config.toml
model = "image classifier"
patch_size = [4, 4]
lr_schedule = "cosine"
Rows from block 2 of a small image classifier, named by matrix and row number. Rows with one number within an expert belong to one neuron, the router's apart. Each number is 128 + 32 x the weight over its row's rms, rounded and kept within 0 to 255. All counts start at 0.
Before each expert's rows are labels from the 100 images, of 14976, where the router gives the expert most weight on average: "patch colour" is the nearest of a few named colours to the mean colour under the peak. Only what is clearly more common there than usual is listed. The data: photos of arthropod specimens (BIOSCAN-5M).
# router: router (model.blocks.2.mlp.router.weight, 4x192, trained with AdamW), inputs 128-191
# up: expert up (model.blocks.2.mlp.up, 4x96x192), inputs 128-191
# down: expert down (model.blocks.2.mlp.down, 4x192x96, transposed), outputs 128-191

# expert 2
patch colour: white
router.2 [ 82 158  85 113 170 121 121 142 116 107 158  84 130 149 111  66 104 125 224 174 107  89 105 140 101 168 104 130 130 107 143 129  63 202 149 120 178 126 110 148 159 143 134 189 138 166  93 167 135 132 165 164 167 105 150  74 161 184 130 125 121 150 152 160]
up.0 [111 104 133 102 160 185 195 137 106 101 146 129 132 102  74 123  91  47 152 167 152 104 138 165 103 158 178  83 130 152 115  94  67 163 117 177 174 102  70  97 136 163  85  98 120 124 139 124 129 173 146 124 125 118 114 139 191 149 175 134 221 121 115 144]
down.0 [140 152 123 137 109 108 112 109 141 135  81  69 122  92 150 212 152 208 117 152 125  96 137 105  98 122 144 178 151  81 101 151  95 184 129 120  56 100 128 150 164 146 108  62 143 129 131 177  86 153 115 110  87 193 143 121 129 133  91  82 110 181 175 128]
up.1 [ 63 208  91 131 108 138 142 151 126 108 176 107 119 192 118 111 160 161  51 124 100 143 107 115 106 157 116 112 119 147  93 203 123 130 134 130 126 164 134 129 102  95 142 108 108 160 139 155 185 120 119 144 129  47 126 120  71 160 123 152  99 157 111 137]
down.1 [ 97  52  95  68  59 145 141 132 178  88 123 115  94 131 111 141 139 131  90 195  93 119 122 122 129 152 113  86 197 165 164 149 114 150 176 119  87  86 180 162 210 118 168 116 193  89 105 120 121 113 140 168 117 161 154 109  98 146 150  79 119 104 151 168]
up.2 [153 129 132 110 122  80 182 178 112 131 189 125 116  96 136 161 128 113 182 106 128 133  98 187 209 162 124 113 134  95 141 140  88 124  88 133 143 127 118 103 127 119  87  97 165 140 139 126  81 129 140 144 121 148 160  95  86 146 171  69 130 132 127 122]
down.2 [128  89 149 128  95 137 210 127  76 135 171 141 119 128  57 122 135 109  87 123 144 168 165 129 121 118 123 133 176 139 201 148 171 116  70  85 159 127 134 129 109 115  62 131 169 131  98 153 132 132 115 115  85 126 104 138 101 149 116 120 139 137 193  99]
up.3 [166 235 197  91 150 249 129 129 129 180  99  86 170 123 112  79 168  89 125 138  46 149 155 126 179 129 126 143 149 137 140 161  97 130 143 135 116 124  66 181 185 155  88 140 126 130 133 117 107 133 149 143 179 143 152 141  84 138 124  73 134  94 148 147]
down.3 [123 164  86 104 110 107 168 117 106 117 129 159 197  79 100 151 118 153 180  95 120 105 122 162 184 117 107 107 171  97 136 137 119 127 118 135 154 156 102 169 115 139 142  82  92 131  86 161  42 116  82 115 106 109 173 129 163 149  80  75 115 180 109 101]
up.4 [ 86 123 130 122 117 138  39 120 191  50 139 108 156 128 126 110  77 145 146  79 126 142  56 105 129 129 133  69 119 117 128  98 122  72 126 167 170 131 200 191 102 131 119 117 159 128 158 111 143  87 148 136  49 172 158 185 115 120 178 122 139 131 173 133]
down.4 [ 61 116 150 145 158 106  99 174 114 133 147 136 152 128 135  58 155 168  91  57  95 143 130  77 103 154 125 110 137 107 139 113 171 142 140 110 102 125 119 141 174 131 118 124 124 132 147 152 133 118 113  85 159 110 188 134 106 105 128 130 194  79 159 185]
up.5 [137 138  99 124 119  91 223  93 104 112 138 147 179 159 156 137  92 117 133 134 158 138 127 165 221 125 147 160  78 131 123 119 139 146  76  87 129 148 111 148 119 140 122 178 136 101 144 134 130 129 124 133 128 161  97 151  54 133  91  67 209 138  96 105]
down.5 [148 122  81  97 151 157 137 111 132 127 108 109 147  81 107 144 107 131 106 143 135  86  90 151 152 100 152 214 186 150  99 183 140  83 118 143 149  96 115  93 118 169  78 107 152 134  90 152 182 106 194 154 131 109 193 108 145 127  89 169 144 193 114 166]
up.6 [112 164 168 153 104 153 131 106 110 141 146 105 130 112 107 107 186 126 150  89  83 145 145 118 115 140 192 120  93 126 172  97 184 133 136  77  88 114  97 149 119 146 184 149 127 144 116 142  70 123 177 197 134 143 129 150 184 136 124 191 143 153 194 145]
down.6 [170 157  86 155 153 173 120 111  92  98 157 115 179 125 119 103  94 110  89 107 114  98  87 119 117 128 146 127  81  63 126 126 129 138 103 157 141  90 115 103  95 153 137 132  72 156  98 179  75 167 177 156 130 129 157 111 106 199 124 109 155  80 102  68]
up.7 [103 150 153  73 139 162  93 141  85 151 121 171  82 135 115 119 119 168  94 135 118 138 135 156 118 138 173 162 145 161 168 133 124  65 166  86 152 119 145 142 148 120 183 171 158 167 170 149 180 117  63 138 196 124 198 158 146 130 136 127  71 139 189 105]
down.7 [132 112 102 118 158  92 125 104 122 145 135 209 135 152 124  63 127  70 117 126  95 156 124 105 127 135  90  48  90 205 123 148 159 151 133  92 125 100 163 130 168 139 109 116 104 129  91 161  81 127 114 141 108 128 112 129 135 114 147 161 179  68 121 183]
up.8 [179 173 161 115 131 174 184 183 106 137 144  82 119 110  92 150 116 154 107 155  35 134 123 127 128 125 143 147  98 159 163 120 112 152 146 120 108 136 115 124  98 162 167 109  49 107 127 135 151 128 132 131 131 151 136 146 144 123 136 121 113 136 113 180]
down.8 [164 140 127 221 141 116 149 106 171 153  94 134  67 143 109 107  97 159  97 130  84 135 184 139 130  68 117 122 133 160 127 128  91 141 150  98 121 137 138 114 162  54 128  80 100 158  81 127 177 147 146  74 158 134 130 137 136  96 150 142 179 157 105  88]
up.9 [166 119 103 131 161 129 142  80 104 176  64 176 192 189  97  91 175  97 178 109  95 119 141 138 205 105 133 111 138 134 129  70 104 175 164 127 138 145 123 180 113 130 150 164 150 131 155  88 156 138 123 135 126 159 129  95 137 100 116 102  69 142 139 145]
down.9 [ 82 106  96 120 101 132  80 134 113 135 141 102 204  96 156 120 117 151 165 198 130 130 121  84  97 200  85  82 164  98 107 134 131 100  60 113 145 119 137 106 133 104 137 154 132 145  34 120 117  75 118 129 192 166 138 143  84 163  74 157 119  89  83 104]
up.10 [178  94 164 118 156 109 121 131 133 135  45 163 108 171 152 110 133 154 127 101 184 155 151 124 153 127  97  79 106 152 118 115 101 117  52 157 108 207 136 148 181 133  93 138 127 179 141 141  81 139 160 158 127 114 123  99 125 137 142 128 170 137 165 153]
down.10 [138 104 146 160 109 132  51 130  98 126 152  16 111 114 196 129 118 115 127 146 123  98 109 183 140 151  60 141 114 120  62 144 157 128  96 105 134 157 103 206  90 131  78  47  69 105 123 141 123 209 143 111 102 116 126 128 145 130 125 132 158 144 131 129]
up.11 [190 123 164 212  96 126 103  60  88 145 133 116 181 134 142 161 160 144 180 138 126 136  53 130  85  82 163 179 148  85 130  74 164 118 114 132 139 171 121 145 128  96 116 149 139 143  85 142  64 135  94 185 106 105 108  90 137 185 148 142 137 112 116 144]
down.11 [ 86 106 169  95  82 128 145 121 146 132 127 164 159 154 152 103  87 121 135 109  80 101 191 169 123  97 106 178 194  94 153 145 150  96 130 140  63  28 172 168 111 134 171  99 143 143  93 138  79 138 202 138 131 148 125  94 188  88  83 138  97 133 138 109]
up.12 [180 132 134 142 107 140 116 150 155 117 146  84 108 136  88  70 110 147 169 122 188 139 107 108  86  68 167 111   7 109 154 138 125 160 109 125 183 172 141 151 128 116  77 162 114 127 161 196 146 127  74 133 183 112  75 151 142 170  95 158 110 147 140 150]
down.12 [ 68 119  89 116 128  82 115 122  86 128  78 151 133 148  81 161 121 206 135 143 121 166 112 105 101 165 132 132  40 114 145 100 117  79 124 135 116 171 114 124 170 110 163 126 143 118 112  95 148 147 168  53 176 128 106 157 140 131  91  92 117 126 130 145]
up.13 [148 134 136 138 103 131 124 105 142 130 138 172  95 125 128 154 108 136 123 167 123 193 172  63 114 108 167 182 118 138 131 101 148  90  94  99  93 128 133 153 117  68 131  56 106  91 142 148 165 128 124 133 126 144  92  95 139 158 113 128 115  90  83 120]
down.13 [195  93 132 104  70 147 180 121 157  70 100 151  65 115 133 130 104 128 140 116  79 121 149  96 113 103 133 110 130  89 109 147  87 170 120  85 132 130 171 107 172 154 124 114 122 211 125 180 159  99 140 117 153  93  80 154 154 119  98 173 156 115 118  82]
up.14 [133 120 143  40  98  86 126  88 152  77 181 111 176 113 182 153 160 163 115 151 134 128 130 135 191 188 137 112 153 125 127 129  79 156 118 153 112 100 110 136 114 132 128 172 127 197 169  98 132 134 114 153 128 141 126 142 136 137 129 121  72 134 165 116]
down.14 [ 92  97 148 161 155 188  53 151 113 150 127 179 169 136 123 110 141 110 139 164 148 128  85 128 140 150 124  81 141 151 163 155 148 107 113 119  77 127  33 129 123 144 167 136 152  87 108 133  79 102 104 147 118 186  52 125 110  64 115 168 142 155 106 140]
up.15 [179 120  95 106 167 146 180 184 143 132 140  97 102 107 171 113 141 147 112  98 144 111 125 125 117  66 161  98  60 142 155 115  84 137 157 125 103 136 115 114  88 123 166 208 155 160  78 192 127 179  88  92 159 122 144  96  70 125 150 135 123  76 113 144]
down.15 [130 175 139  92  98  61 158 121 128 133 118 148  48 144 113 196  84  76 171 155 141 194  96 110  88 117 127 195 159 172 114 128 125 152 139 114 119 126 115 133 134 154 129 129  36 129  98 162  91  97 114 150 126 120 106 173 110 103 136  77  79 173 107 147]
up.16 [150 104 161 141 104 137 114  83  99 173 125 110 117 111 143 118  82  40 183 123 155 110 117 224 142 194 160 145  96 149  95 114 130 122 158 183 151 144 131 104 136 172 145 134 117 162 105 157 162 116 158 108 123 165 143 155 109 154  84 144 127  97 121 108]
down.16 [ 86 105 120 105  87  93 158 168 137 122 142 225 181 120 110  92  92 117 185  71 128 140 137 181 222 173  90 145 133 137 117 114  55 113 147 152 125 153 133  38 123  98 120 153 119 132  59 133 112  60 164  98 144 157  58 146  98 122 151 126 106  96 138  84]

# expert 1
patch colour: grey
router.1 [115 108 105  95  84 104 123  92 154 156  99 150 125 156 179 150 137 150 134 149 186 113 153  97 138  61 180 140 140 154  80 129 144  90 112 129  90 150  89 139  90 105 153 160 134 124 119  95 131 149 118  91 143 136 104 122 135 116 120 163 159 170 117 121]
up.0 [129 131 153 154 115 123 136 184 113 125 149 132 129 122 119 118 113 193  85 139 158 105 149 110 185 138  88 185 137 101  95 112 149 151 151 113 145 156 186 152 129  88 145 156 130 135 147 107 103  66 151 124 142 121 114 100 170 160 140 119 151 114 135 114]
down.0 [ 59  58 126 189 188 150  63 166 127 101 128  96  55 103 101 127 158 128  79 130  92  78 119 149  68  81  91  73 110  68 141 117 162 131 184 130 122  63 138 123 140 126 110 167 110 153 166  34 156  98 137 145 155 133 136  80 105 162 128  90 139 129 143 131]
up.1 [132 121 144 129 152 138 151 126  92 108  95 177 139 142 117 149 155 124 170  61 174 115 130 151 142 101 138 156 142 113 127  87 118 133 144 125  49  86 135 170 132 161 166 149  91 141 109  89 171 110 131 141 108 149 108 156 146 124 111 152 164 150 121 132]
down.1 [ 77  81 131 156 118 115  89 157  85 119 205 131 106 204 154  40 131 124 176 107 180 112 170 143 149 142 159  93 125  89 134 129 156 117 120 128 158 122 123  94  94 124 116 101  99  98 143 124 106 105 111 116 138 145  36 137 107 189 104 132  96 176 149 130]
up.2 [161 133 121 148  75 152 105  51 123 135 157  98 124 126  81 144 129 183 210 174 124 197  63 159 130 144 100 112 133 125  89 155 145 130  88 156 147 106 133 147 167 105  44 139 126 119 140 149 114 108 133 138 100 123 131 118 127 129 161 123  94 131 143 124]
down.2 [131 107 130 152  87 118 146 142  46 121  84 149 141 141  98 141 147 117 121 193 128 217 175 116 132 105  95 143  64  94 118 143 155 138 119 124 130 124 119  97 152 106  72 205 133 146 132 127 158 132 116 110 134 168 145 130 134 132 140 176  87 139  96 111]
up.3 [160 132 176 115 125  72 134 135 141 115 148 157  98 143 145  96  82  90 143 148 110  89 167 135 124 128  92 123 159 146 129 165 137 140 163 144 109 110 141  81 108  91 161 141 145 146 127 136 143 163 110 183 130  99 119 162 103 108 135 147 108  97 158 177]
down.3 [170  98 124 155  99 106 114 138  92 109 110 110 111 134 156 167 128 125 128 138  72  93 132  72 100 120  74 104  82 141 112 168 120 114 147 134  90 129 124 129 125 135 175 168 173 182 175 148 132 101 113 182 100 154 100 120  73 159 128 184 184 117 109 153]
up.4 [122 145 103 135 106  77 153  69 125  66 122 102 166 120 118  99 102 129  81 148 109 124 152 186 147 100 164 140 132 165  48 162 202 150 162 105 136 106  68  94 165 132 168 121 105 168 153 143  89 134  62  86 116 108  60  99 128 126  45 101 147 147 192 130]
down.4 [102  91 128 160 147 104 173 157 129 165 116 137 141 144 146 149 159 130 118 137 149 172 118 125 133 137 141 208 162 126 146 107  37 102 131  39  50 159 117 119 144 130 128 104 185 122 119 121  97 125 110 188  87 134 134 130 134 166  96 128 138 129 127 151]
up.5 [128 130  58 178 186 144  82 114 174 150 141  96 177 158 100 128 119  91 122 131 165 106 113 139 133  94 126 134 168 116 115  83 122 187  82 119  64  93 106 132 184 153 122 164 112 172 155 125 146  83 114  56  38 111 183 136  95 153  90 112 192 153 148 167]
down.5 [133 142 153 158  76 154 157 161 137  69 143  71 104 116  85 121 117 110 133 117 146 122 128 109 132  90 172 160 170 152 132  78 157  84 208 113 215 152 111 106 154 149 121 103 136 145 101 145 164 133 218 109 196  95  54 165 184 111 176 121 126 134 116 130]
up.6 [128 155 175 142 116 138 125  72 142 122 106 174 139 179 117 129 127 165 171 146 128 193 106  46  95 153  50 128 129  93 107 131  48  97 133 167  85 116 182 133  76 107 134 111 111 121  99 120 142 170 143  94 105 180 112 100 158 104 151  61 147 127 127 211]
down.6 [110 143 123 110 157 173  94  50 144 109 177  92 158  82 130 131 104  76 112 127 124 140 202 208 165  98 132  90 102 152  94 180 149 150 138 138 154 126 113 144 111 171 143 118 180 107 130  80 195 122 137  96 173 107 118  93 114 152 112 162 115 110 131 160]
up.7 [181 137 109 156  44  91  70 151 136  95 142 153  67 125 104 136  74 137 129 139 133  99 141 143 164 106 125 150 111  52  98  65 107 143 116 126 112 121 130 138 136 188 101 109 133  81  86 188 151 118  96 120  45  81  76 127 123 116 145 164 132 174  96 114]
down.7 [158 122  42  92 103 118 128 128  92 121 204 109  97 109 151 110  91  82 127 127 132 194  88 128  90 139  87 145  87 178 122 126  67 134 155 199  99 195  93 145 121 134 152  73 104 117 138 149 128 209 141 153 186 176 141 176  62 127 137 147 121 128  83 101]
up.8 [112 108 100 144  78 124 119 128 138 173 109 129 217 144 145 144 117 125 123 125 149  98 130 145  81  91 133  99 132 150 103 106 123  63 184 126  61 113 135 134 179  98 159 150 133 123 121 176 124 155 131 137  86 152 136 155 130 200 143  98  79 119 131 172]
down.8 [125 163 135  92 135 126 128  99 106 106 136 130 117 140 158 132 106 109  80 110 114 182 125  98 161 176 156 148  45  89 113  97 120  93  81 123 188 151  78 114 160 151 143 130  78 123 175 105 232  99 127 103 115  96 127 163  57 153 148 131 209 111 128 206]
up.9 [128 126 133 117  95 152  59 173 118 180 101 195  73 127  89 113 212 142 117 157 181 149 191 149 139 126  45 124 152 143  86 163 135  65 118  90 128 120 111 210 142  97 138 160 131 115 129 134 180 116 116 136 143  94 160  42 162 128 103 181 132 177 178 188]
down.9 [144 132 151 124  89 142  70 172 143 134  92 116  99  58  91 128 140  92 146 173 131  83 103 121 163 185 126 136 149  88 126 180 133  74 135  88 132  68 142 131 184 121 106 130 156 152 121 167 169 132 104  99 161 139 139 128 158 147  90 129 224 136 119 113]
up.10 [ 55 194 144 143  87 153 114 111 146 116 157 129 182 167 103 114 161 130 120 128 117 105  79 114 119 155 123 165 118 133 162 155 120 150 106 135 130  99 109 111  97 156 113 117  92 148 132 185 232 155 121 175 152 113  89  98 139 116  63 108 126 119 163 104]
down.10 [106 138 134 122  93 127 129 117 127 114 118 135 129 170 106 136 103 168 115 115 126 100 174 106  83 182  85 108 136 147 118 134 147  94 127  84 124  86 132 155  98  39 123  84 107 116 123 206 132 172 125 121 116 121 134  91 119 128 132  71  90 167 166 141]
up.11 [ 96  69 121 177 121 118 136 107 155  82 131 126 123 144 103 161  35 107 203 136 178 145 128 131  72  86 184 119 150 156 132 130 135 122 170 129 135 169 114  99  85 162 140 133 126  93 104  58 105  73 152 184  91 133  84  35 132 137 123 116  86 137 113 177]
down.11 [149 122  91 145 131 151 125 135 127 110 133  80 169 148 119 148  70 119 149 157 117 135 114 163 130  80 124  84 123 104 121 131 150 128 145 129  77 127 120  79 163 141 130 207 103 142 153  88 131 135 151 139  89 124 134 139 164 141  79 131 113 161 155  78]
up.12 [ 96 141 140 171 121  88 113 166 138 119  87 109 133 117 160 145 114  80 103  92 141 163 125 122 112 119 195 115 107 136 156 167 160 157 153  96 189  86 137 126 142 114 121 127 165  88 157 122 102  88 125 153  79 138 120  50 114 115  98 143 144 111 173 165]
down.12 [168 127 126 125 135 167 156 157 116 201 144 106 117 140 116 120 129  68 123 129 146 159 133 151 121 122 157 153 113 164 176 108 130 194 117 133  73 109 132 128 102  94 150 130 132 120 124 126 167 174 121 131 132  52  88 121 106 138 193 126 180 141 152  67]
up.13 [131 108 151 146  50 167 143 152  94 199  96 179 155 140 127 112 122 125 119 204 160 122  97 176 113  93 128 141 133 128 101 126 115 121 132 139 128 137 112 217  48  70 130 123 118 110 158  78 155  88  95 130 100 123  58 165 124 159 139 122 145 209 148 160]
down.13 [145 154 132 203 126 174  98 122 105 157 140 101 137 135 143 114 115 123 118 166 147 143 131 114 145 104  72 135 153 149 135 130 131 130 140 139 137 143  59 114 147 120 154  67  84  98 141 178  70  48 126 156 128  97 130 159 151 184 206 169 133 151 152 133]
up.14 [ 99  73 144 174 122 159  94 136 119  85  98 146 124 142 180 155 149 105 152  86 121 118  97 126 116 112 130 134 142 102 114 126 167  72 154 159 102  96 200 113 151 153 123 114 137 102 158 108 135 130  80 178 184  95  78 105 155  79 198 135 181 123 143 113]
down.14 [150 114 136 164 118 134  41 101  66 166  75 164 115 125 125 129  61  81 114 139  89 100 179 120 126 121  82 140 126 128 178 120 169 111 113 162 140 185 107  87  89  85  57 117 116 160 160  80 115 103 155 144 136 107 141 136  96 154 125 208  99 145  96 127]
up.15 [122 130 124 114 135 162 155 128 167  96  96  63 142 168 114 120 139 141 147 138  96 109 111 110 134 113 184 165 148 163 148 123  66 152 118 110 142 121 113 120 192 129  97 130 147  33 162  86 165  46 128 116 123 117 109  88 162 122 113 182 128 164 110 107]
down.15 [134  98 156 111 149 199  89 180 129 165 121  99 128 201 137 103 146  81 148 121  57 108  74  72  52  91 154 201  99 121 126 118 107 140 145  65 131  99 143 123 114 102  90 146 230 142 129 102  75 134  79 126  96 126 120 119  59 173 159 143 128 148 100 117]
up.16 [157 129 127 142 113 190 145 151 108 140 104 129 105 100 104 154 128 177 115 135 125  90 137 109 112 130 219  81 104 195 194 181 152 184 169  99 123 184 146 119 122  89 125 117  95 137 147 155 123 110 167 140 142 131 128 143 118 137 187 213  90  63 115 167]
down.16 [103 106 122 118 128 133 126 147 148 159  81 144 135 132 116 127 146 103 128 161 177  39 149 170  94  84  71 128 102 178 162 171  83 142 119  87  72 104 173 104 128 148 145 113 120  97 120 117 136 138 108 146 128 182 132 142 150  74 112  68  71 113 130  88]

# expert 0
patch colour: grey
router.0 [181 136 162 166 159 173 133  90 184 118 125 136 148  96  56 149 118 112  33 113 148 134  67 168 105 140 110 144  94 157 107 136 124 123 140 116 128 163 153 150 160  90 132  46 171  70 145 166 102 153  57 153  83 118 110 141 143 141 142 160 125 115 174 142]
up.0 [ 88 146 106 140 145 202 151 125 164 114  73  74 114 107 189 130 150 111  87 167 101 199 170 113 155  64 106 142  62  85 106 158 143 115 126 132 124  10 106 133 149 126 110 113 125 147 146 128  91 146 123 106 131  84 124 156 181 139 139 146 139  84 119 100]
down.0 [166  86 108  89 158 125  74 153 179 167  92 137 116 123  77 130  84 132 139 120 118 105 106 147 219 153 179 176 106 145 164 129 131 143  82 147 161  60  79 151 128 130 135 121 157 160 195 108  89  98 155 102 126  75 105 168 121 196 101  90 141 185 115 140]
up.1 [ 85 107 121 125 126 124 131 126 123  86 138  74  78 173  88 144 140  90 157  95 116 131 153 130 115 123 147 183 134  62  92 112 163 147 148  82 132 123 144 144  69  88 136  83  66 153 136 158 122 146  78 124 112 136  48 155  79 124 101 155 116  39 148 190]
down.1 [101 121 132 143  25 149 128 182 125  84 140 177 192 190 115 101 117  96 108  57 152 113 113 186 184 139 149 131 158 113 147 139 142 117  69 132 131 112  82 117 121 158 166 116 116 172 125 136 127  93 149 111 131 154 123 123 147  59 152 156  77 174 176 176]
up.2 [142 141 120 198 131 146 155  57 145 183  93 131 109 124  75 161 113 140 140 127 118 188 101  87  80  98 149 144 170 127  77  77  68 116  81  98 152 118  90 140 121 120 156 128 133 110 129  98 103 120 151 175 162 116  82 102 138 120 108 132 104 123 149  91]
down.2 [196 110 127 135 150 153 170 115 126 100 112 184 145 142 138 136 117 138 138 149 130 165 165 109 143 130  99 179 171 162  78  64 134 177 123 126 111 148 119 130 136 107 159 178 125  75 126  52 100 146  97 174 133 141 156 135 145  39 143 129  82  97 111 137]
up.3 [125 131 191  95 134 180  82 140 139 142  90 143 190 101 155 108 117  94 147 119  91 146 185 186 109 162 126 105 177 161 129 117  78 105 137 126 127 139  85 138 168 126 137 168 194 120 143 124 116 111 125 211  92 118  88 116 122 125 118  27  68 175 113 206]
down.3 [151 159 197 105 153  85 121 132 127 165 122  49 136  97 145 200 120 111 137 109 166 110 144 183  41  56 118  78 119 136 193 119 109  75 121 128 111 105 145 154 103 119 127 136 151 120  62 129 172 118 141  81  46 124 138 107 146 125 128 139 155 130 135  92]
up.4 [136 104 104 172 135 107  38 116 141 118 121  35 156 137 150 121 120 102 128 122 155 122 136 127 154  75 146  87 216 184  69 118 100  98 122 100 112 121 166 165 146  53 123 124 142 102 134 126 105 132 119 111 148 130 124 125 146 147 138 120  92 147 103 172]
down.4 [124 174 136  67 129  70 165 136 153 143 116 149 195 133 130 113 154  90 127 132 101 127 197 225 143 194 126 151 161  80 127  86 173 152 142 150  72 100 145 115 140 137  89 127 112 138 135  74 103  85 148 119  65 126 153 169  91 136 106 132 149 186 126 149]
up.5 [136 101 133 123 124 173 165 121 110 106 150 127 125 151 148 129 119 162 144 130 123 184  59 103 125 111  48  57 143 122 203  93  52 123  81 200 136 133 150  92 163 120 135 186 160  64 117 140 134 106 129 149 133 114 135 103  85 156 125 138 186 175  92  63]
down.5 [153 139 169 163 132 135  87 152 111  22 129 164 144 152 124 102 147 124 128  91 123  86  67 119 105 151 144  83 135 125 127 165 108 119 112 138 142 116 167 148 132  85  78  61 134 126  80 168 164 127 120 124 131 149 179 162 133 159  66 103 142 116 112 115]
up.6 [135 134 115 141 117 101 120  54 167 125 162 111  95 174 104 163 118 154 131 124 125 114  60 161  48  87 187 150 125 166 158  96 110  85 134 118 116 133  86 163 165 113  99 112 112 147 118 130 114 129 140  99 127 111 113 160 122 118 151 140 110  92 146 126]
down.6 [126  79 135 129 167 134 145 126  81 147 139 179 134 129 154 185 181 159 118 114 153 130 148 176 135 127 145 184 128  62 151  99 139 147 135  97  69 133 133 119 147 186 133  96 150 179 129 156 103 176 120  93 126 125 106 137 142  96 179 108 159 141 184 171]
up.7 [167 163 120 202 142 183 119 147  81  96 176 103 120 158 140 135 122  79 155 101 119 178 139 154  60 119 113 176 131 170  59 160 140 127 137  80  70  82 123 109 166 108 109  89 185 130 149 167  78 119 100 169 122 152 114 140  75 108 141 136 170 128 108 152]
down.7 [181 122 168 147 101 169 159 221  98 130 171  92 186 114 127  91 119 124 196  69 102 128 167 139 123 135 107  91 108 133 143 157 169 128  90 120 132 159  77 150 154 181 144 161 130 125 108 124 125 137  76 163  86 147 163  50 101 111 121 154 177 118  96  93]
up.8 [149 194 143 127 116 133 112 128 118 108 111 152 152 140  69 122 202 160 123 156 121 169 122 136 139 120 104 160 134 130 139 125  48 122 166 122  88 122 144 133 111  52 120  73  84 191 194 118 101  48 177 120 108 172 130 137 116  82 123 147  75  97 121 155]
down.8 [ 70 120 123 112 157 128  61 124 122 140 160  83 118 166 116 119 137 118 149 133 129 126 132 123 128 105 132 123 121 128  66 123 133 133 180 146 146 166 157 143 117 106  77  77 148 131 133 131  95  87 125 149  95  63 169 123  59 142 156 130 214 181  66 108]
up.9 [119  97  61 135 130 114 144 126 145 142 142 100 159 168  72 150 163 118 149 124 169 164 122 126 133 126 129 110 149  88 136 147 144 144 148 132 147 147  93 149 181 118 121 127 116 127 149 152 161 113 160 126  97 141 114 117  79 121 170  79 131 133 141 140]
down.9 [117 130 114 173 144 113 133 178 187  99 143 124 106 121 109 166 149 159  87  97  52 151 121 156 111 123 133 111 105 144 154 122 149 186 125 149  95 176 163 166 146  99 143 124  99 124 130  70 124 136 126 102 123 103 139 136 110 142 178 141 119 153 126 118]
up.10 [129 130 114 130 118 115 115 121 147 206 106 101 128 137 102 151 138  47  71 170  89 121 139 105 121  75 141 115 145 128  53 142  90 112 148 113 170 126 112 168 119 113 119  67 125 111 146 148  79  82 208 133 144 156 173 157 114 196  69  94 194 103 108 142]
down.10 [132  70 161 120 126 108 136  84 118 106 100  88 145  86  46  89 107 157 179 102  84  95 155 122 105 111 114 102 158  76  89 107 128 150 132 180 118 129 185 167 141  91 147 110 124  85 142 158 126 172  93 106 168 117 151 149 106 131  72 126 151  58 145 128]
up.11 [120 123 119 128 178 139 189  88 136  80 120 168 130  46 169 127 141  69 152 100 151 177 100  95 190 105 107 128 142 134 101 118 132 126 100  84 142 130 127 132 110 192  74 131 114 109  79 120 135  87 135 156 143 168 194  99 134 147 126  79 107 151 113 133]
down.11 [ 60 128 120 160  76 124 196 103 107 175 146 154 121  88 133 194  81 120 118 150  69 166 113 164 137 145 134 128 162 149  96 120 116 119  71 145 113 128 134 167 131 139 102 165 124 133  87 150 129 171  94 137  94  92 109 135 133 135  93  69 184 113 143 193]
up.12 [139 105 119 110 182 133 154 133 128  86 154 122 110 101 121  65 130 129 149 158 196 170 106 103 143  70 109  40 125  92 109 147 107 120 102 112  85 193 116 156 139 143  66  91 106 123 148 154 123 195  97 151 170 149 104 119 147 112 100 147 123  85  99 174]
down.12 [130 103 101 104 179 148 148  84 137 134 208 156 139 151  79 122 107 172 126  80  38  81 168  93 136 128 146  79 155 133 110 154 141 118 150 127 149  87 140 128 148 163 157 159 140 178 130 118 126 139 174 113 115 132  92 134 143 116 177 132 202 129 123 140]
up.13 [128 121 143 125  73 153 155 110 131 121  91 137  97  99  95 184  90 161 128 135 151 144  94 112 157 161 170 100 124 171 139 128 172 123 174 187 115 124 161 154  57  67 140 127 150 115 126 141 139  57 148 103 160 153 123 117 122  67 139 120 178 166 103 105]
down.13 [150 148 193 110 164 129  46 155 102 107  86 169 105 129 131 165 135 133  88  97 144 127 113 120 115 132 139 115 103 139  25 132 189 104 135 137 175 145 139 156 177  65  77  77 126 158 121 105 115 143 108 159 141 133  95 152 188 123 149 108 131 142 135 124]
up.14 [105 142 161 115 117 146 139 174 188  75 126  92 197 120 107 127 100 116 179 127 119 126 130 119  81 183 136 164 164 101  25 172 143 123 148  98 151 115 120 130 128 156 174 149 133  80 147 197  62 159  84 103 126 126  99 151 111  87 144 151 159  53 133 126]
down.14 [125 168 125 167  72 135 102 176 127 151 106 210 159  89 114 104 104 132 133 126 146 123  90 118 137 152 123  47 143 123 187 134 120 141 122 174 144 130  92 131 135 124 115 140  98 127 129 127  68  54 168 133 124 157 107 103 121 123 162 156  58 150 166 107]
up.15 [129 152 154  95  29  26 129 148  96  76 133 131 136  99 121 116  92 136 134 145 138 144 175 118  87  75 111 157 115  79 191 124 195 129 134  95 177  96 107 183 120  71 119 119 123 115 162  81 129 133 172 120  87  93  85 199 140  99 126 113 115 140  93 101]
down.15 [164  70  86 152 114 198 184 114  70 129 108 129 136  97 126 131 148 139 143 149  67  34  75 131 122 147 130  80 127 127 101 142 166 115  89 183  72 129 152 115 149 184 107 137 108 147 118 122  80 143 110 132 157  95 169 145 127 130 106  89 120 169 125 119]
up.16 [242  93  92 128 127 142 127 116 112 123 148 150 102 104 118 138 127 107 133 139 101 196 126 121 168  91 115 107 180 127 144 116 151 137 107 150 119  98  86 134 181 141  80 128 143 107 134  72  79 104 129 110 152 106 161 119 144 120 113  80 157 100 148 160]
down.16 [106 114 151 125 151 118 181 117 110 150 141 101  97 160 107 134 135 126 100 143 151 168 120 198 125  98 115 143 121 144 128 160 156 192 103 134 114 161  94  92  65 165 219 105 127 110 138 111 168 136 139  84 151 126 143 101 162 121 131 127 179 137  66  94]